{
  "model": "CTC audio transcriber",
  "train_examples": 26041,
  "input": "waveform_16khz",
  "tokenizer": "char",
  "vocab_size": 32,
  "kernel_size": 9,
  "wave_strides": [5, 2, 2, 2, 2, 2],
  "residual_init": "zero_last",
  "optimizer": "adam_atan2",
  "epochs": 21.1,
  "lr_schedule": "cosine",
  "final_lr_fraction": 0.05
}
Rows from block 4 of a small CTC audio transcriber, named by matrix and row number. Rows with one number belong to one channel. Each number is 128 + 24 x the weight over its row's rms, rounded and kept within 0 to 255. All counts start at 0. Numbers have three digits each.
After each channel's rows are labels from the 100 clips, of 14976, where the channel reaches its highest value: "top examples" is what is common among them. Only what is clearly more common there than usual is listed. The data: short read English sentences (LibriTTS-R).
# convs0: first width-9 conv (model.blocks.4.convs.0.weight, 192x192x9, each kernel summed), inputs 48-95
# convs1: second width-9 conv (model.blocks.4.convs.1.weight, 192x192x9, transposed, each kernel summed), outputs 48-95

convs0.158:112134122117131128111164158120145120089114107103119114142119100089078121068130157136100149124142156114148149147059124114131169138121114134154117
convs1.158:096133114101157157112146149117151114139094159137116095150114174102122165112127157113157096099129116140132112117177105120144142096106114121134187
top examples: the word "the"

convs0.76:133170099132124134090144102088113120117137097140125165113186081064123131094134080101140108135136091116124115121135118101136111160105122089108150
convs1.76:095141128121133124131085143113083147129123129140141142128102130127111145122139125092123120138130121118109112133114158117132077114112130140128144
top examples: the word "no"

convs0.14:110122102135124126152121120104134163154144126157093165149183114162133114125152112126173104131127200147113128133122132099099122100092082107107089
convs1.14:138122110113113110118146106183090119093143136133095142125153151112196103164128114160167108105167109117102172126101112124114145142150145162114088
top examples: voice: male

convs0.34:119159097120123112153123133130118089128172126098099179144122146141125153121110121105117133103134073123148139108104125132096095115165112144123132
convs1.34:159100106149109161132102129161112117164105142140167125117150124117128081136132098158129148100124099139137155109098123118154154144199142136147117
top examples: voice: male

convs0.3:106143130155129098137113133119114153111147129110116112142150113110153143127110132138107103065102094146083173097152067131077101134142159121075077
convs1.3:183144129143106093152130133103131195156140149145124155157119124138135141110145173112133112137156098152094139110107127120137158092134103111164199
top examples: the word "the"

convs0.68:140116097127122147117107147125144076091110124119099096132163114112145122091104130140100129126083171151117170153114130090132142131144129108102033
convs1.68:125189121125145124145138109141126089130140088143137132123125086103090143119124134150078119136144169091150116115157165099142122131181157124120164
top examples: the word "to"

convs0.37:166152127168132131124123111101168151132159095157131109127131100115146101132164183120118118126084164077107096136132099091134169107131093096116098
convs1.37:106152156146140131097124145139169155107102147130127117126115165124120107148143138124131139101135113130146075137141094116159129144115126147087142
top examples: the word "was"

convs0.90:127118099136132131118108131096124102094099120167088148122144106129098125145145166160116113107100126126087104137108097103074128137115091075072103
convs1.90:109129100130097096119087158151120121139172147098130129106104148121162114142161142102137136117120149133129136134125121134107131114102141131116120
top examples: the word "you"

convs0.67:131121153088120151134107112172157124095137118157132146138145140100084118130170093163104120142083083147117119170114126135127120170114158108132155
convs1.67:147149149081186133122138123122153133143129137177115117134148137127084124114149160131142091153110137118176098106118120125140123104068107131121141
top examples: the word "like"

convs0.5:139114084123096136172111143143114109112085143150137109117104150095099155146116125128111169137112119123094126119090126104158173079108101154117137
convs1.5:081071111137135135120162097102158119068121121105166133107137099169140095107076119103092143152147120153119120110113123094154119139117137122122148
top examples: the word "yes"

convs0.177:142141078132125155077147112162135120135139090099095147144098090103165107085119177136135188135111118103137160102124113102089169129106149104093103
convs1.177:123163097143127115136103116132125089079141122122136134105136112126146119155192123145126120121117133129153142134144114124108118134169143125114126
top examples: the word "said"

convs0.51:142135103137140128105160100120166080068096116120106084103121110105107110135193150132105123147099077109128072133144135124136132133155092095115094
convs1.51:113170142085122093126136110117109109153128137169085171137167163129136125140158159128107167094116137123115111133132111161114130134107126150114126
top examples: voice: female

convs0.38:151146131114137169143145148160143152137136153094131125077139144105116172097109114117155116142107126153120161136126141101125138152113142144128095
convs1.38:156132154129157141151104153142109151097114110164121117127127105124139127165098166147074094192121136115107126093152100124142129133122109109139114
top examples: the word "he"

convs0.149:162127076114148141102086127093115094091138123117099132133149126133118110117133137131148131125088154135155134130082117101137137101118113124073054
convs1.149:135158148116155122163144089165116099103164102109165140129114111123132121131109127155083125105153150097137118128118140111133121145195140130107120
top examples: the word "a"; the word "was"

convs0.61:122143101115142105113105101132108110081104082147088109110118103168087101103078127144103118115108117126134095155102124064120129140097090108107140
convs1.61:118142095138126124118111169164143144166092119110136124118138135125163119122144143084162097165150120127120147137145121122119113079133124138141149
top examples: the word "it"; the word "is"

convs0.56:155154121149060149155144140141153117114076136099114109092084142101134126108148141104075109141093121102117114135158120142143130118126154146143129
convs1.56:135104122140126158127160101115104127131107120181156150114083119139140096106128127148143090136105156124073140160143153116127094135124117122117128
top examples: voice: female

convs0.169:099131097115157114132092150134132113092207107131141141093130098143163152135121115118186106147112129120106128139127109116168133126135098128126079
convs1.169:141122106166113125143149129134119124135172140115090121128126121166145119121132127109170171151122151131070103142135093118115202134121107123116094
top examples: voice: male

convs0.30:139157119145140117158153164065130106109117121103103152142093145112100160108139107119093183088133118136110106114111129140083125137135107148153133
convs1.30:130157119147119152127106134092130144197083153090121106144101159112111097149172110148078122095116142135150148102098129121151135127128152121127113
top examples: voice: male

convs0.105:120133085126152174128157142133097088094128129106078134123134137116139123088135112126063150155134128106125084140135087119121122159139143115118165
convs1.105:142113128145117139124124166153151116157109119196156151161092145159090164160163121150160152135083127120152148096102116103138128157105144129115127
top examples: the word "said"

convs0.62:108120088130146142109132128122162151103156096106101153101128092176121116137102131097143109167128136123119107086109157125106112092094155109139150
convs1.62:133164152143172133107146103119092070104111129115115162123140118122113112170131128170138180154148131108148131099138140153120186113137112111149112
top examples: the word "a"

convs0.139:140139095157142129108137130121146091116114108109096093109149116147119060130118140119114153107131121113141126114098111121101162135137062066098156
convs1.139:119141141096123093137147125159146133152164126103123100160163126118114154128133169125153117127118071123126154163095107118134152137090115143136148
top examples: voice: female

convs0.119:143092132132128176156125090100095159151110157154101087125082133118118132164168148138119159182167133146101089099179119125150118134090159145178097
convs1.119:122137125133133160152126092119141139127127109167119108139113118122086158130121098109146110082129144099085124103159124154145101139156111112117139
top examples: the word "to"

convs0.107:123121128086124135119091108111128171120155116102127182143123101117119147130168099098119145095174148142116131117182138123067117130117142123152145
convs1.107:103125095097153152151102120148129103081158122134113141152093138084126121127133128120110121110137156100121108100153122141124121122132122116145103
top examples: the word "not"

convs0.13:139107106109123137129104140157124126140102133161136130145120146166113139132180126146114125144101150119100110208120095118148158089118099121082167
convs1.13:093173124143164151139116146151121133105120112152154149121120114115127155159156114155152141156102128114132138146116120100146092129117134119142065
top examples: the word "what"

convs0.91:095155093057154153142088138129138094131134135072134142115079148161086146102085146121141118106103126152146103148145127113136094135121136134115123
convs1.91:155143140154146130165103133115068119095159113133150113158111139127118164167134129144130139138137147096163109107138127111133105133196126115129125
top examples: the word "i"

convs0.151:147145133129137151127099111138107163127161158165141160144117146147111112174166107110123084130133154164105128127099139140152163140146156140151081
convs1.151:120140148117143142129129095115097141119070106148129089122140110102166109136167120118093120097096140097142134132156141137149123122145074130147127
top examples: the word "was"; the word "a"

convs0.110:120097110133176146129165114110162134089151134100112114140090114117114126173128153171152109123113104133105128125112081126114143134098137115116100
convs1.110:098142109116141072112128125097150092142140122116116164126142131118110090093161080114131149088109104104107139096161122142129154110122124171094148
top examples: the word "he"

convs0.64:179153098125150137097161114113123098107117092113072096136090102147136127110129178102121116098076137095146155141098097083095141138139097108097050
convs1.64:096145145089156155139129118102099123092125115108107098116135121100129152134143155151112108137146160119132152146143125116125102167134113105133141
top examples: the word "it"; the word "what"; the word "he"; the word "is"

convs0.120:120093108103139113120118135113115132156175096139110120125116097148137091095154131096153082091113164137095122138156132117096097145113137112086070
convs1.120:146160113139190113130154123153106110109166142097091117118101139115124077168150113117118103111181091143150117145179106173119145140128162139128122
top examples: the word "was"; the word "of"

convs0.134:104125121124137158134120133079152193070107108132111108138134123159108097167113141156130070130125130158120136124137112121126164174095154101106106
convs1.134:180155176116119100141139129085118129159120130147144074132153141143093146131115117135067137123174102137129096104092142105128158120131122121176139
top examples: the word "i"; the word "my"

convs0.43:123110105105147118112131163101112108111076094094106101151097095104161098123140141133099163089113115104109143119137115094062121138111113115111084
convs1.43:149093082144109089117160156142120121129156122085130149140125137141136101141115115125152131073125147144124181120113135142082143139137151139125142
top examples: the word "she"

convs0.141:103151114101146122127138115122137090088136130091126115156109110098109144143128151168112085098095102102120127082086087126113106128129080126122115
convs1.141:092133149095131090100105134130158097131139138140136115112130132115087091097102132093104151117145089141065123121149145136140131145085138161075146
top examples: the word "to"

convs0.168:137125095126120154110122109129106106122127113167112162148133100101125133078110123136108129101119098095133126118126122101091118130136119103077147
convs1.168:136126134160114086114115162143112159133106141119155080110141151143126158133102131096102153156143125123137124126134149109123090123127115119099135
top examples: the word "do"

convs0.87:171139151102125114111126150149123168132129123111126138081092136090115096114098098117157115116143101116154130181011130135165127151134099142123137
convs1.87:115085155131188101133110127079111097115109116115154125133113141126136109122148168126107139138116163150130141131177174130125129110153105122174148
top examples: the word "was"

convs0.106:081124126113120115127118133108129162126126126116116132120078149135133150166094137112121129088137102143146110088122119095078126098079134122077127
convs1.106:162134109155144098126111123120133056125128122116163112135123119133083146093122150139068116121163143129135127119090144106128116100147135107161125
top examples: the word "i"; the word "was"

convs0.12:137111126141108108137133123142130128137132127153141121128127138168138125163097130170134123134117154166137132190013121139150168138133103132125096
convs1.12:104112116112129130140124084139087138101133127166076152150114152109171080136153145109124102152123152122100136167144155133107116111124110120160161
top examples: the word "i"; the word "was"

convs0.23:147141127153149111121124142053146184158133124097138157127163128113117094129215111120140158099131121138124088103161127117138136160100144118093115
convs1.23:129143156168125151152107109124132130082097087100088131133124106140133121136091095109144143115132084124102072099112132135133138161109109123119074
top examples: the word "was"

convs0.135:129112121101117142124150088112097120145145132127110083126114131144121134104105120117121148123169111168142097143173095102132140144134133109160179
convs1.135:110126138104140136153184134152153111126121111131132119153133105094093112156125125100112143105137117092116107128121130138120114140111120098122136
top examples: the word "was"

convs0.111:122113096128135124131152134152110118078111123086103081136120123094116134096161157125100115076138150129117156146147107122097149105115135127114124
convs1.111:149137131127147125148168144102126096146131135149138145143139114142115098100147131121124105098123110111109109105071087128130183087165118114122120
top examples: the word "he"

convs0.103:114129083105129134114122121132132087111109088100115122109137103100132139085113140119092106109113115110133108144090106066084154101120092075109113
convs1.103:126156151150101128151131176120131129085110107152129121110132124125113132151113112168097147124137125133130125102147131060123125174126137091175137
top examples: the word "he"

convs0.126:139082109112141149131137153112138114073054117095120106127122085091135116137114163136111154106105149108116152091121097092080135125128156114119077
convs1.126:176107135143109107129129135103127134142117140116130150123155129116122140092091114102151103134163129122116139108166143128127112083106112110100176
top examples: the word "to"

convs0.100:124137106110182122118083139127096078140177144124127131104127159131170155147111129125129117110069152131099137120125134113155174121102113174115074
convs1.100:099136136092144169134132094117105094105143109102179125147149104134090151110115115143084134122147104131140066157101143107119115137169156106157096
top examples: the word "what"; the word "is"

convs0.58:089132139138153117129141163137139149138161115106093098138072122152128155114063141146122088101130120174134170170090134094140111138146082136134114
convs1.58:173169167087103143134133132176109136114165124136105116150154124145157104133161175103128102171142117106119104148170129118138108143166142149152157
top examples: the word "was"

convs0.71:112174120139137115124120112118136115089145120114156128140101100115134120142195117118136128107093073106115085083129105125107119121139124141131079
convs1.71:102145116102084136115117149150085106110120128087129135110130124139133142152132200102141148133108127162140125112117103114119131134087131126108168
top examples: the word "to"