Rows from block 5 of a small CTC audio transcriber, named by matrix and row number. Rows with one number belong to one channel. Each number is 128 + 32 x the weight over its row's rms, rounded and kept within 0 to 255. All counts start at 0. Numbers have three digits each.
Before each channel's rows are labels from the 100 clips, of 14976, where the channel reaches its highest value: "loudest" is the band of the loudest frequency at the time of the peak. Only what is clearly more common there than usual is listed. The data: short read English sentences (LibriTTS-R). In brackets: how many of the 100, against the usual share in percent.
# convs0: first width-9 conv (model.blocks.5.convs.0.weight, 192x192x9, each kernel summed), inputs 0-63
# convs1: second width-9 conv (model.blocks.5.convs.1.weight, 192x192x9, transposed, each kernel summed), outputs 0-63

loudest: 500 to 1000 Hz (36 vs 5.9)
convs0.32:156164069080072126110159131172113121190137105132071143129110080107122145078088099142119104127151152131093095131072129101143149126090112137092149120133117103087148154160150146187114117154112170
convs1.32:121114114104151107133084094112134141151181200123136151155119216129130178127092101095174109143183150213154154114126146203119099142166128113182166105127183205072103106120153125131116102169129140

loudest: 250 to 500 Hz (58 vs 12.2)
convs0.130:078109124183144126059104100154163184131079101018108091149098158138137075137164102102133061035109122139156126099105155149153181086107099141103100091155108137102151128107191118122143080125144121
convs1.130:174128152149096114140123134132103167062230116110132134098145094137125151117137129113143106047135121123128116071125153123135198137125125161189114188133162127164082091175119248110083094128109172

loudest: 250 to 500 Hz (41 vs 12.2)
convs0.96:123133105144072107133162151114125130160172129157181121117118126103116167163082181164169104136157084102185109121140153173138193123179121196137164156117119070039139148113103105141140098098127102
convs1.96:114138102160139137148229174132110123114169120138088136153172095090069162088150113123098083144166163148157156098147126129085175114117119119195216079130112099120155127116137118145157121119129123

loudest: 250 to 500 Hz (38 vs 12.2)
convs0.150:067144080106096196093092141124155130091160103172111126174102120106139135088161130133010153132111123100060158162154119119082103141177081121131159186100123105108123149130136128110121115080165088
convs1.150:152092141089132117141117118138175077096186111194047081105103114164109123106159157123099095103114121103152118108149159173117116127152139160152058098172120140157111122098123186132163127099164066

loudest: 250 to 500 Hz (40 vs 12.2)
convs0.28:148038138121119139147127113135127114074108174164145090158063128160199146183114153104144152154097147139121194122136108053035054103126079170126132167093109153132145129116134038100087133098141129
convs1.28:079145111104117122143146134179098148147168156096136134107070174152061140184138118135132099137119148157140102090130162116145177146151210116125151097111090146152105156164151119062133142113140083

loudest: 500 to 1000 Hz (42 vs 5.9)
convs0.120:074174122088143119115127186147185064121118117100103100099129147154082088183171146167077109137113142066156138118077141111113105112106122105177193105124132131178121097163144119111144042132142141
convs1.120:097075150109126120076154113113099144134139129115150097140089132113139064155085138152138096117148123158107134133116157167115151088109139144168169078197096227142095152141110142153134110096114129

loudest: 2000 to 4000 Hz (27 vs 2.2)
convs0.60:086143123108122109128171198127125132153119129107152096096106159154097106118126130144113118101135185135156136099167108116121120133038119140086131076190136166187137078181150184166132035126089086
convs1.60:099091145161125123110089125183131132143127101135191160098145068160129101149121137080124077123120118122093101119149157116163169102092165130199170158152161121162080103134126124130104086172117120

loudest: 500 to 1000 Hz (36 vs 5.9)
convs0.122:163175068149213112096129118167119130165132097096080130124154132080177100141151132159148085143144141101129148115065163175169109143109068092093136137128119080121164132140134133121178116108148091
convs1.122:145162116111175156182183127125105170165140156104116144218143162132131124098074159090143058143078092120175133160168076153145112099098096099134143116098128183085179133148108157139188153131165114

loudest: 500 to 1000 Hz (51 vs 5.9)
convs0.12:140130160143155087109154124126127110145146110107134138162153125157141113170137126146080112165109175060174113125154118143179147079112144122048174109101124113051148133158101143150152117133158131
convs1.12:133093099061122110156133176152121113147131163156100156133069132134106162107137140112114108117165132161103120125133117180139103126154113174156126104167131113135135117163148222150140091170110145

loudest: 250 to 500 Hz (45 vs 12.2)
convs0.155:095116141142139188124097134129148175112137098137135177148151107104153183113102133170166169131093117114128151111104158111153098075145120128188145093073028095136140046106083176115080136095076133
convs1.155:151151087147155144155134134162130107134140115095136125098115126101124153113113099090086106187081112113142126207144122140148075145142069163121170174113168156129145125139197156096211111167110171

loudest: 500 to 1000 Hz (32 vs 5.9)
convs0.178:215122108133230130123108124072169124108105160123090102142164127131088048169146102079080120114134161118077090152092178141127135103126120174058137159153142181139125105106159102137138109111115141
convs1.178:093106065149164155087145129144094153058125215075098171135126133117097111130131127141100150141150092148187155150078053173143136112175095068178102101127087173087158153136119174110115119147142076

loudest: 2000 to 4000 Hz (26 vs 2.2)
convs0.126:152151119135153057129164156119117168083156140082181086157148140124150109192149141075175142108053104050102116137077206175086120166085115160131132112130139141085178134097109132090166042131130115
convs1.126:148073134143087141107145139128150131098126191090143156203075102143094101097123132176123151097129150120153115159143171172097137100173128124094120116155114173129117123105072179165130147121143150

loudest: 250 to 500 Hz (36 vs 12.2)
convs0.169:123091107150069049111171141094103155104080160127112149078114102088080123145122131079097115083180116152132103116099107120153130094109129085138146088131134132091139150068171127106090124166138062
convs1.169:226186125133101137181093102123111163168123092141153099109170125108131179097161192132172170092108217134084152144177146094071225131137093142072164148140143117146102123138130145160154195171108118

loudest: 250 to 500 Hz (31 vs 12.2); 500 to 1000 Hz (29 vs 5.9)
convs0.38:117175129111073121116182133118123122110121150175149073103085169156086172169108156167119143110112138156185116124170156177112104079122158179124048155143135120157161193157114172132104097096166115
convs1.38:105194050150126116217131139140096079119121105102106087137089165146055120166142133137128162151133156079067191068180131131195147124203158120118179137110105118182117141111172088114113156147119173

loudest: 250 to 500 Hz (29 vs 12.2)
convs0.49:092116110107125139190153143039127130121130138114173127127135143174103145089127120198115112098125117133146091100142120110075095126142131147166106153170119117106119119092112083099122114166160117
convs1.49:115128176133106086089096128148131140093157140123175156103148137202113115115119091081115180108169128133054123124139177128176119096178090130146142140200124138134052154131126168125124159189127157

loudest: 250 to 500 Hz (42 vs 12.2)
convs0.98:086202117160120082089106143176066044125131157136175074133109124106161169184061126194104094153120093150108097142091175198162125138152127162135086153157103122087135144120139105132125084107133104
convs1.98:149149098114162119126172118122103133109163168107069144159150101158088141109131146110072137126140131096158186137161125188113131130132149151183126088092091166159112114103118112147084190060146149

loudest: 250 to 500 Hz (53 vs 12.2)
convs0.82:112120188117148159108140157083083146158178121149152118141107068086136154156077143157115133130107122132153107152146177189164171115152141148109114148107126164181170152124135064150119086137155101
convs1.82:173170132166138114138150065152142143195113137123113141131119087090137176120066169098118125138117136159073123139114158155108171157140055125128142117104104168127129150112122121190160147150168098

loudest: 2000 to 4000 Hz (42 vs 2.2)
convs0.92:180115122114149094073178144103166138065075156120150117115100119097114101110113124151118149162151157123145102174129128111133148062134163132014145097117127149146162132116111118126089117195127099
convs1.92:151111142076068132169093129120098114134103145117159119150127127110141181126150158151142160086126205133073090156136168083106164186109123144052122185162140129148098115152137186147124187203114157

loudest: 4000 to 8000 Hz (31 vs 4.7)
convs0.55:076087084106004085118211110107152141081114060095129102178122115145045076103089159127146168128134123109183132102103148101112111110081118139107100125117139112169170147153141108074127093152168081
convs1.55:084166087107164123190168189125129148174102090134133163117145112098187145160131077154101152124108162116123092136085114160140118084152141103140155104127137096123146139130155159151159094133160144

loudest: 250 to 500 Hz (57 vs 12.2)
convs0.173:140127131101138111087169134088093100204140170106084148139155093129126115215148117113096140160151164123125121167113116060126128136143098160053103178123091152110133128077119157116179085105111099
convs1.173:123171063130143132158177198150098116127091158140054066120127115123143159117124092142126153131197174126109144122072091126079107104217137077127155058185114058090157156164160154154110132148110098

loudest: 250 to 500 Hz (46 vs 12.2)
convs0.149:131077161176129147098118134155145030141131103123112124087082143159123142156106135141172059166107119087173134113097108165146123068141105155147091076168082136164117070152145155157113117124027149
convs1.149:138115113149114156103111112137174160082139168104184189129047075175118123155116154102158119122137083148132075145096172165097180121118129133122096110124125171101078104129124149117123146145113160

loudest: 4000 to 8000 Hz (28 vs 4.7)
convs0.189:080063109092052076073209078110118101130111095120130096142118131130056091123118175147157165098140108104172090097069136053116166067107090117114131160146114105130195104129125066073138064128150124
convs1.189:128154081128163132178191181156171154162152135145121145129090132129152157141108083145086146120135181125088117103058118115117093014165101113164165071142137134133137100082153153119166114157124133

loudest: 250 to 500 Hz (52 vs 12.2)
convs0.106:120076111192133102122158135105128035067149145121153149074146112154114144146104139125178140108081122074125151109077127116048110115123124208122111128161135153098126063014135116108142104122099089
convs1.106:109068106101140147078118093125138153102143155085171165141058179221127101126129100119133119152147169161114100169113151131159131168114105102086109158169150158112098117088124209157138146136139172

loudest: 250 to 500 Hz (30 vs 12.2)
convs0.43:113153193177127069089184185094115079179186108116158144101152077117153117172100133143125076126138101123203135155138141151188172083139158098092105077072118154148136132151090130082137091185157141
convs1.43:179177078121178167205150146124154140162155124114146156117131094093148172102099195110170188131113136163093167117147110137102191116088060088130151160106144099129139123142125130152158113114139127

loudest: 250 to 500 Hz (35 vs 12.2)
convs0.72:135131094110152124153105167144186100105141136100118096071165132180142105137137129190149076105090122075103121171124141110096141142149058121113089166130101135114153108148144168096116140183092120
convs1.72:133155133139122081128125159141175126086120130160136151105119089236133089117119098131139142133102083103073134141154160091141179119122120141162138091110136169103131123088104136146154117162123081

loudest: 250 to 500 Hz (35 vs 12.2)
convs0.103:123135156192140116117146166116093091081181138110196118146119152099115093128166113119166140089099149121121148110095168134052097167137132139124145099124094140157131049077086124089138060115052144
convs1.103:155114118198082169060138144123123205096182148071167213178104144140126136148089131135173143095123170144156089109097077110124113084143145153142182130124130120122137108109131194085106152102116136

loudest: 4000 to 8000 Hz (29 vs 4.7)
convs0.3:110090165134110174144109077103179118121137129170129189105135125101154139114085148119131132152152175126145085066147128096143159110143133072108103108078117104140100146064119078134114151110148120
convs1.3:150196101123081173090136167094139173137106181097121112164145126065097189129128164153125177118134119104088116143124061190143114072169084125117105103155130183105134144209169130135120183124129083

loudest: 250 to 500 Hz (36 vs 12.2)
convs0.85:191129111112113163124131118136131207105107127110134075158147106123137106177114084105103078076142095129165072174143223153163076167135113150104144107171120112155166121138129123097135082146084185
convs1.85:144161102179122126140126143167117171121103134153089187103149088143124117078179079107086118096153114144125125124104126129133120092165098127183158099126157145125110084147105175116091138186131093

loudest: 250 to 500 Hz (34 vs 12.2)
convs0.71:049115132166116144154127142150144141089151145151183111133129160131071152147124154088171121152065113129128159134117084090062181075125149121128151123131116124136098057107133077157157086077086170
convs1.71:081134155131176146128163176131094122123117120134145084107074123136144131132149144193102086143123061108225105117104162082096143151065151097164125170088082163139128145162102163136143128135157129

loudest: 250 to 500 Hz (29 vs 12.2)
convs0.61:137145116136068101085183121122138181107146117104139086119107110123127203135113133142127165101131129122113188143159185136129118110176125176138100147124160124159192128098128120068098097155165178
convs1.61:192173115106107092099166112157077214118121116144146123084082138203148140143186125102057211093122182084132125130117143139102084114181111095143141140175121172139100158118144184119131161161151101

loudest: 1000 to 2000 Hz (25 vs 1.8)
convs0.156:087107123167137142117158155168158103075170123135088196158085130113056126076125138120117115101117166108158132116114145124144164114138159128079174139094059080124168110122088125118071082139100078
convs1.156:151137087073132101098190152124098147145146155115109101101166103131091192109141091117091153127091134171121184128126080192216136086220092103175113115096121160122171151188148192139133165186148102

loudest: 500 to 1000 Hz (25 vs 5.9)
convs0.125:173088123122000109073110144165153108140129104132072125186097124139084086074110095126119094160096133129094084141090119049091135098100164105111135135128118136143106115166117135133117110095092115
convs1.125:144138070128161104117152139084108174114175193130122141184127105149096140105138118119103082123150127163175103129116086180195148118145132096158098082084114154094140129111094113174114113104147104

loudest: 500 to 1000 Hz (36 vs 5.9)
convs0.191:138130157145176162109122146106110142116134155127123176175143146082118118108114134144146104127082147164138110132084164049120053126144146108151163116149123104119141115096082111147143129163143190
convs1.191:082144173144135090125178165102092180135145126145116095150171098142137127160108103106145109097156101139196115120126078117132096095168146135186065089129127124088154156141092184167158108112169073

loudest: 250 to 500 Hz (36 vs 12.2)
convs0.84:096144132179076138130182126159131195147167188116147137109179162140101144163076123110177093131100118141118126113132135202145140171116115158129111128106129102116131133140100160151147108096137116
convs1.84:139126112139166177188165118155121089123132131130089124100143157124135163137139217179193164153146154095121170181146114116096101109109153127097163152169142179140128126140077164144148136098122167

loudest: 250 to 500 Hz (32 vs 12.2)
convs0.74:155122115142105177167061128144079139136112116126081065154139096111119073169100085122123118114142128132082092129097200167129123167135119129127115153156145168146146139140161149144159059063114128
convs1.74:129167097174179129135142156162137186086108151136082153140139106095106110144136113162080126091171122128200107112101082143156133082156126120111132087188139145127168115128149136089081103128135090

loudest: 250 to 500 Hz (42 vs 12.2)
convs0.145:109129191103063102077188171129204154109139121169120121129115077056098118135058158122150171162099145092150114183179129112089147145082126152069115148090122173165137142076131094136108075149139097
convs1.145:131119160103125130118114112148125128037160175126136163070118117061131160111153155140080163132071113121114132155139138132155152168085125204108102162097162111120127132136104098164091095099125169

loudest: 250 to 500 Hz (46 vs 12.2)
convs0.180:116120165124144118131160148067137097098094116150111151176135142142177113142085159178169120105136135123138121113069149084087138176081126200157117101124130152172139052096120119147056084152064150
convs1.180:095109120182166134071159121108114209055125191095145142136135147149171134147091114117145125119136093146187091120097104111163157086109105128129173088136149148100153139151167162109114167121126113

loudest: 250 to 500 Hz (31 vs 12.2); 500 to 1000 Hz (27 vs 5.9)
convs0.177:099138088140108073113129139137125141138103114039076093163103190076122083080143143115136148084161104122143120109061155112124179106106134126124115095112100108113159151131120141140036085141170137
convs1.177:221146088152113148126152122089103114165132097133152080157078117137158148123108106196166141064140136116123145108082174084172191158121158123087125116146141159164085168149094156169137168133157149

loudest: 500 to 1000 Hz (39 vs 5.9)
convs0.48:153073140114217152151127162129121164218149137167131171059091159138132128120071134124090126111113153102113124115150150105134165137095162104066096189153116121165121086119141069161124097087116157
convs1.48:155157120111152159127127151121109103143115191075160114113107159159120143158119205193115205140120109081115169189070085168105085148153066108138129081117123162138162151132113132171100168127091083

loudest: 250 to 500 Hz (36 vs 12.2)
convs0.165:127120149181154149090131126150156105066116142129102136030127093120145157165047112131147120147107083104144104145119155175113129105116103200133057139157088165100109077152151186151117089143071088
convs1.165:165115108137028157107104091159140187112134189076170156153068159128105152145103145112162120101161095100117116150086194128159141145125138122121145132146109170121075137095128148136093134136132130

loudest: 500 to 1000 Hz (26 vs 5.9)
convs0.131:129099142133123123153132166142123124121177055120141159170131128097162169076100154159187100118121130152192135150106144107120112089134137070146179093150111098095137134104085142139098144150141114
convs1.131:075138078095172164170131177106159112123165137131132141109143125173105144070092087160061138160137134119085173110140147144127138106174097113141130131098091102141114143127178158065147134150132131

loudest: 250 to 500 Hz (34 vs 12.2)
convs0.4:106143102172127080146103157142115090096171117072132078148124167094108177131130126141177111120159149118152142099105160110087158099140119164171186092112128144124161130090131113129161099121136107
convs1.4:209096102111104090126145111083067105144135148098075062142091156137103087129080098127135150089183129141092161131064177161148156149143192096154078146166106127130058113181118118219132168091130119

loudest: 250 to 500 Hz (39 vs 12.2)
convs0.117:126109179114114143174168137048147105154108095131136150168122124157152102119075154183164104098147118143149123095088167095087144212080129156138123078109125143169152072049146089153089105172096169
convs1.117:123107121157141152079184146092067215051143162112147162126127134149158117156112112085105148123138133167175089128079104112165148086127095113121154103157158122120139154144158149105162167141118112

loudest: 250 to 500 Hz (41 vs 12.2)
convs0.44:119189136107061127147135162161160156138173150158120092063162120116114155114116160169122052129129147186111127168111133143151145143120078108121107149114116134132160105168140087149121097177088149
convs1.44:122136135086202085067061110180163160119176146147165136114130159153136139157119110112143132151133102194059158156114125144084127077156122126179106194207121155128112089130129089122170089167106116

loudest: 500 to 1000 Hz (25 vs 5.9)
convs0.175:135104136090163144093128111124182067150174089108111124164110140131167148133138155156089094157184127162114108088107137156170130117108155020093121062145149073095118213199143119110126150132171163
convs1.175:181142106034169137160125140118101133104130156168123157182125152138121174122144178119116111169062147165159116099133082154169086108150070111131070122121144183117176147131144193139118187152152085

loudest: 2000 to 4000 Hz (30 vs 2.2)
convs0.135:131141108124138110095179161159103178077181134148127141056125088071040174167143182135133099115159096131136150169150131099110125135086142127144156188148147134149132163153158118109096085105174075
convs1.135:184105121129037129154107144177149099190161096134152152144155032161116159141170156126138079106107149097107138124156187142093229155118122140108106156151123100171045110106139131127126157110130106

loudest: 500 to 1000 Hz (36 vs 5.9)
convs0.161:150097102127129099143224168123096166113099137085127154078128156097052111122148101129131117103165141130105134124113082139133165159142105118165132123162162154105140136146163146120133107159139151
convs1.161:157160102164074142139088102141101135139086093130143113079180097171102142100146120108168145088103129154078136124122153085096198126141130156102173139198123084138097139107116102187119159182131110

loudest: 250 to 500 Hz (31 vs 12.2)
convs0.168:128097091139240113096117096068206157143123216085135102130146066180135129119097132083163042082096086084118113098114166131143144083134081141126191102156097125106119139083171108108108117142149123
convs1.168:153108062125115160160198186097110118105170109123122189139152101098115099159126116137152110123121142125193133123142129091133131102110124141144120058135167123097160139145117141087114141121147075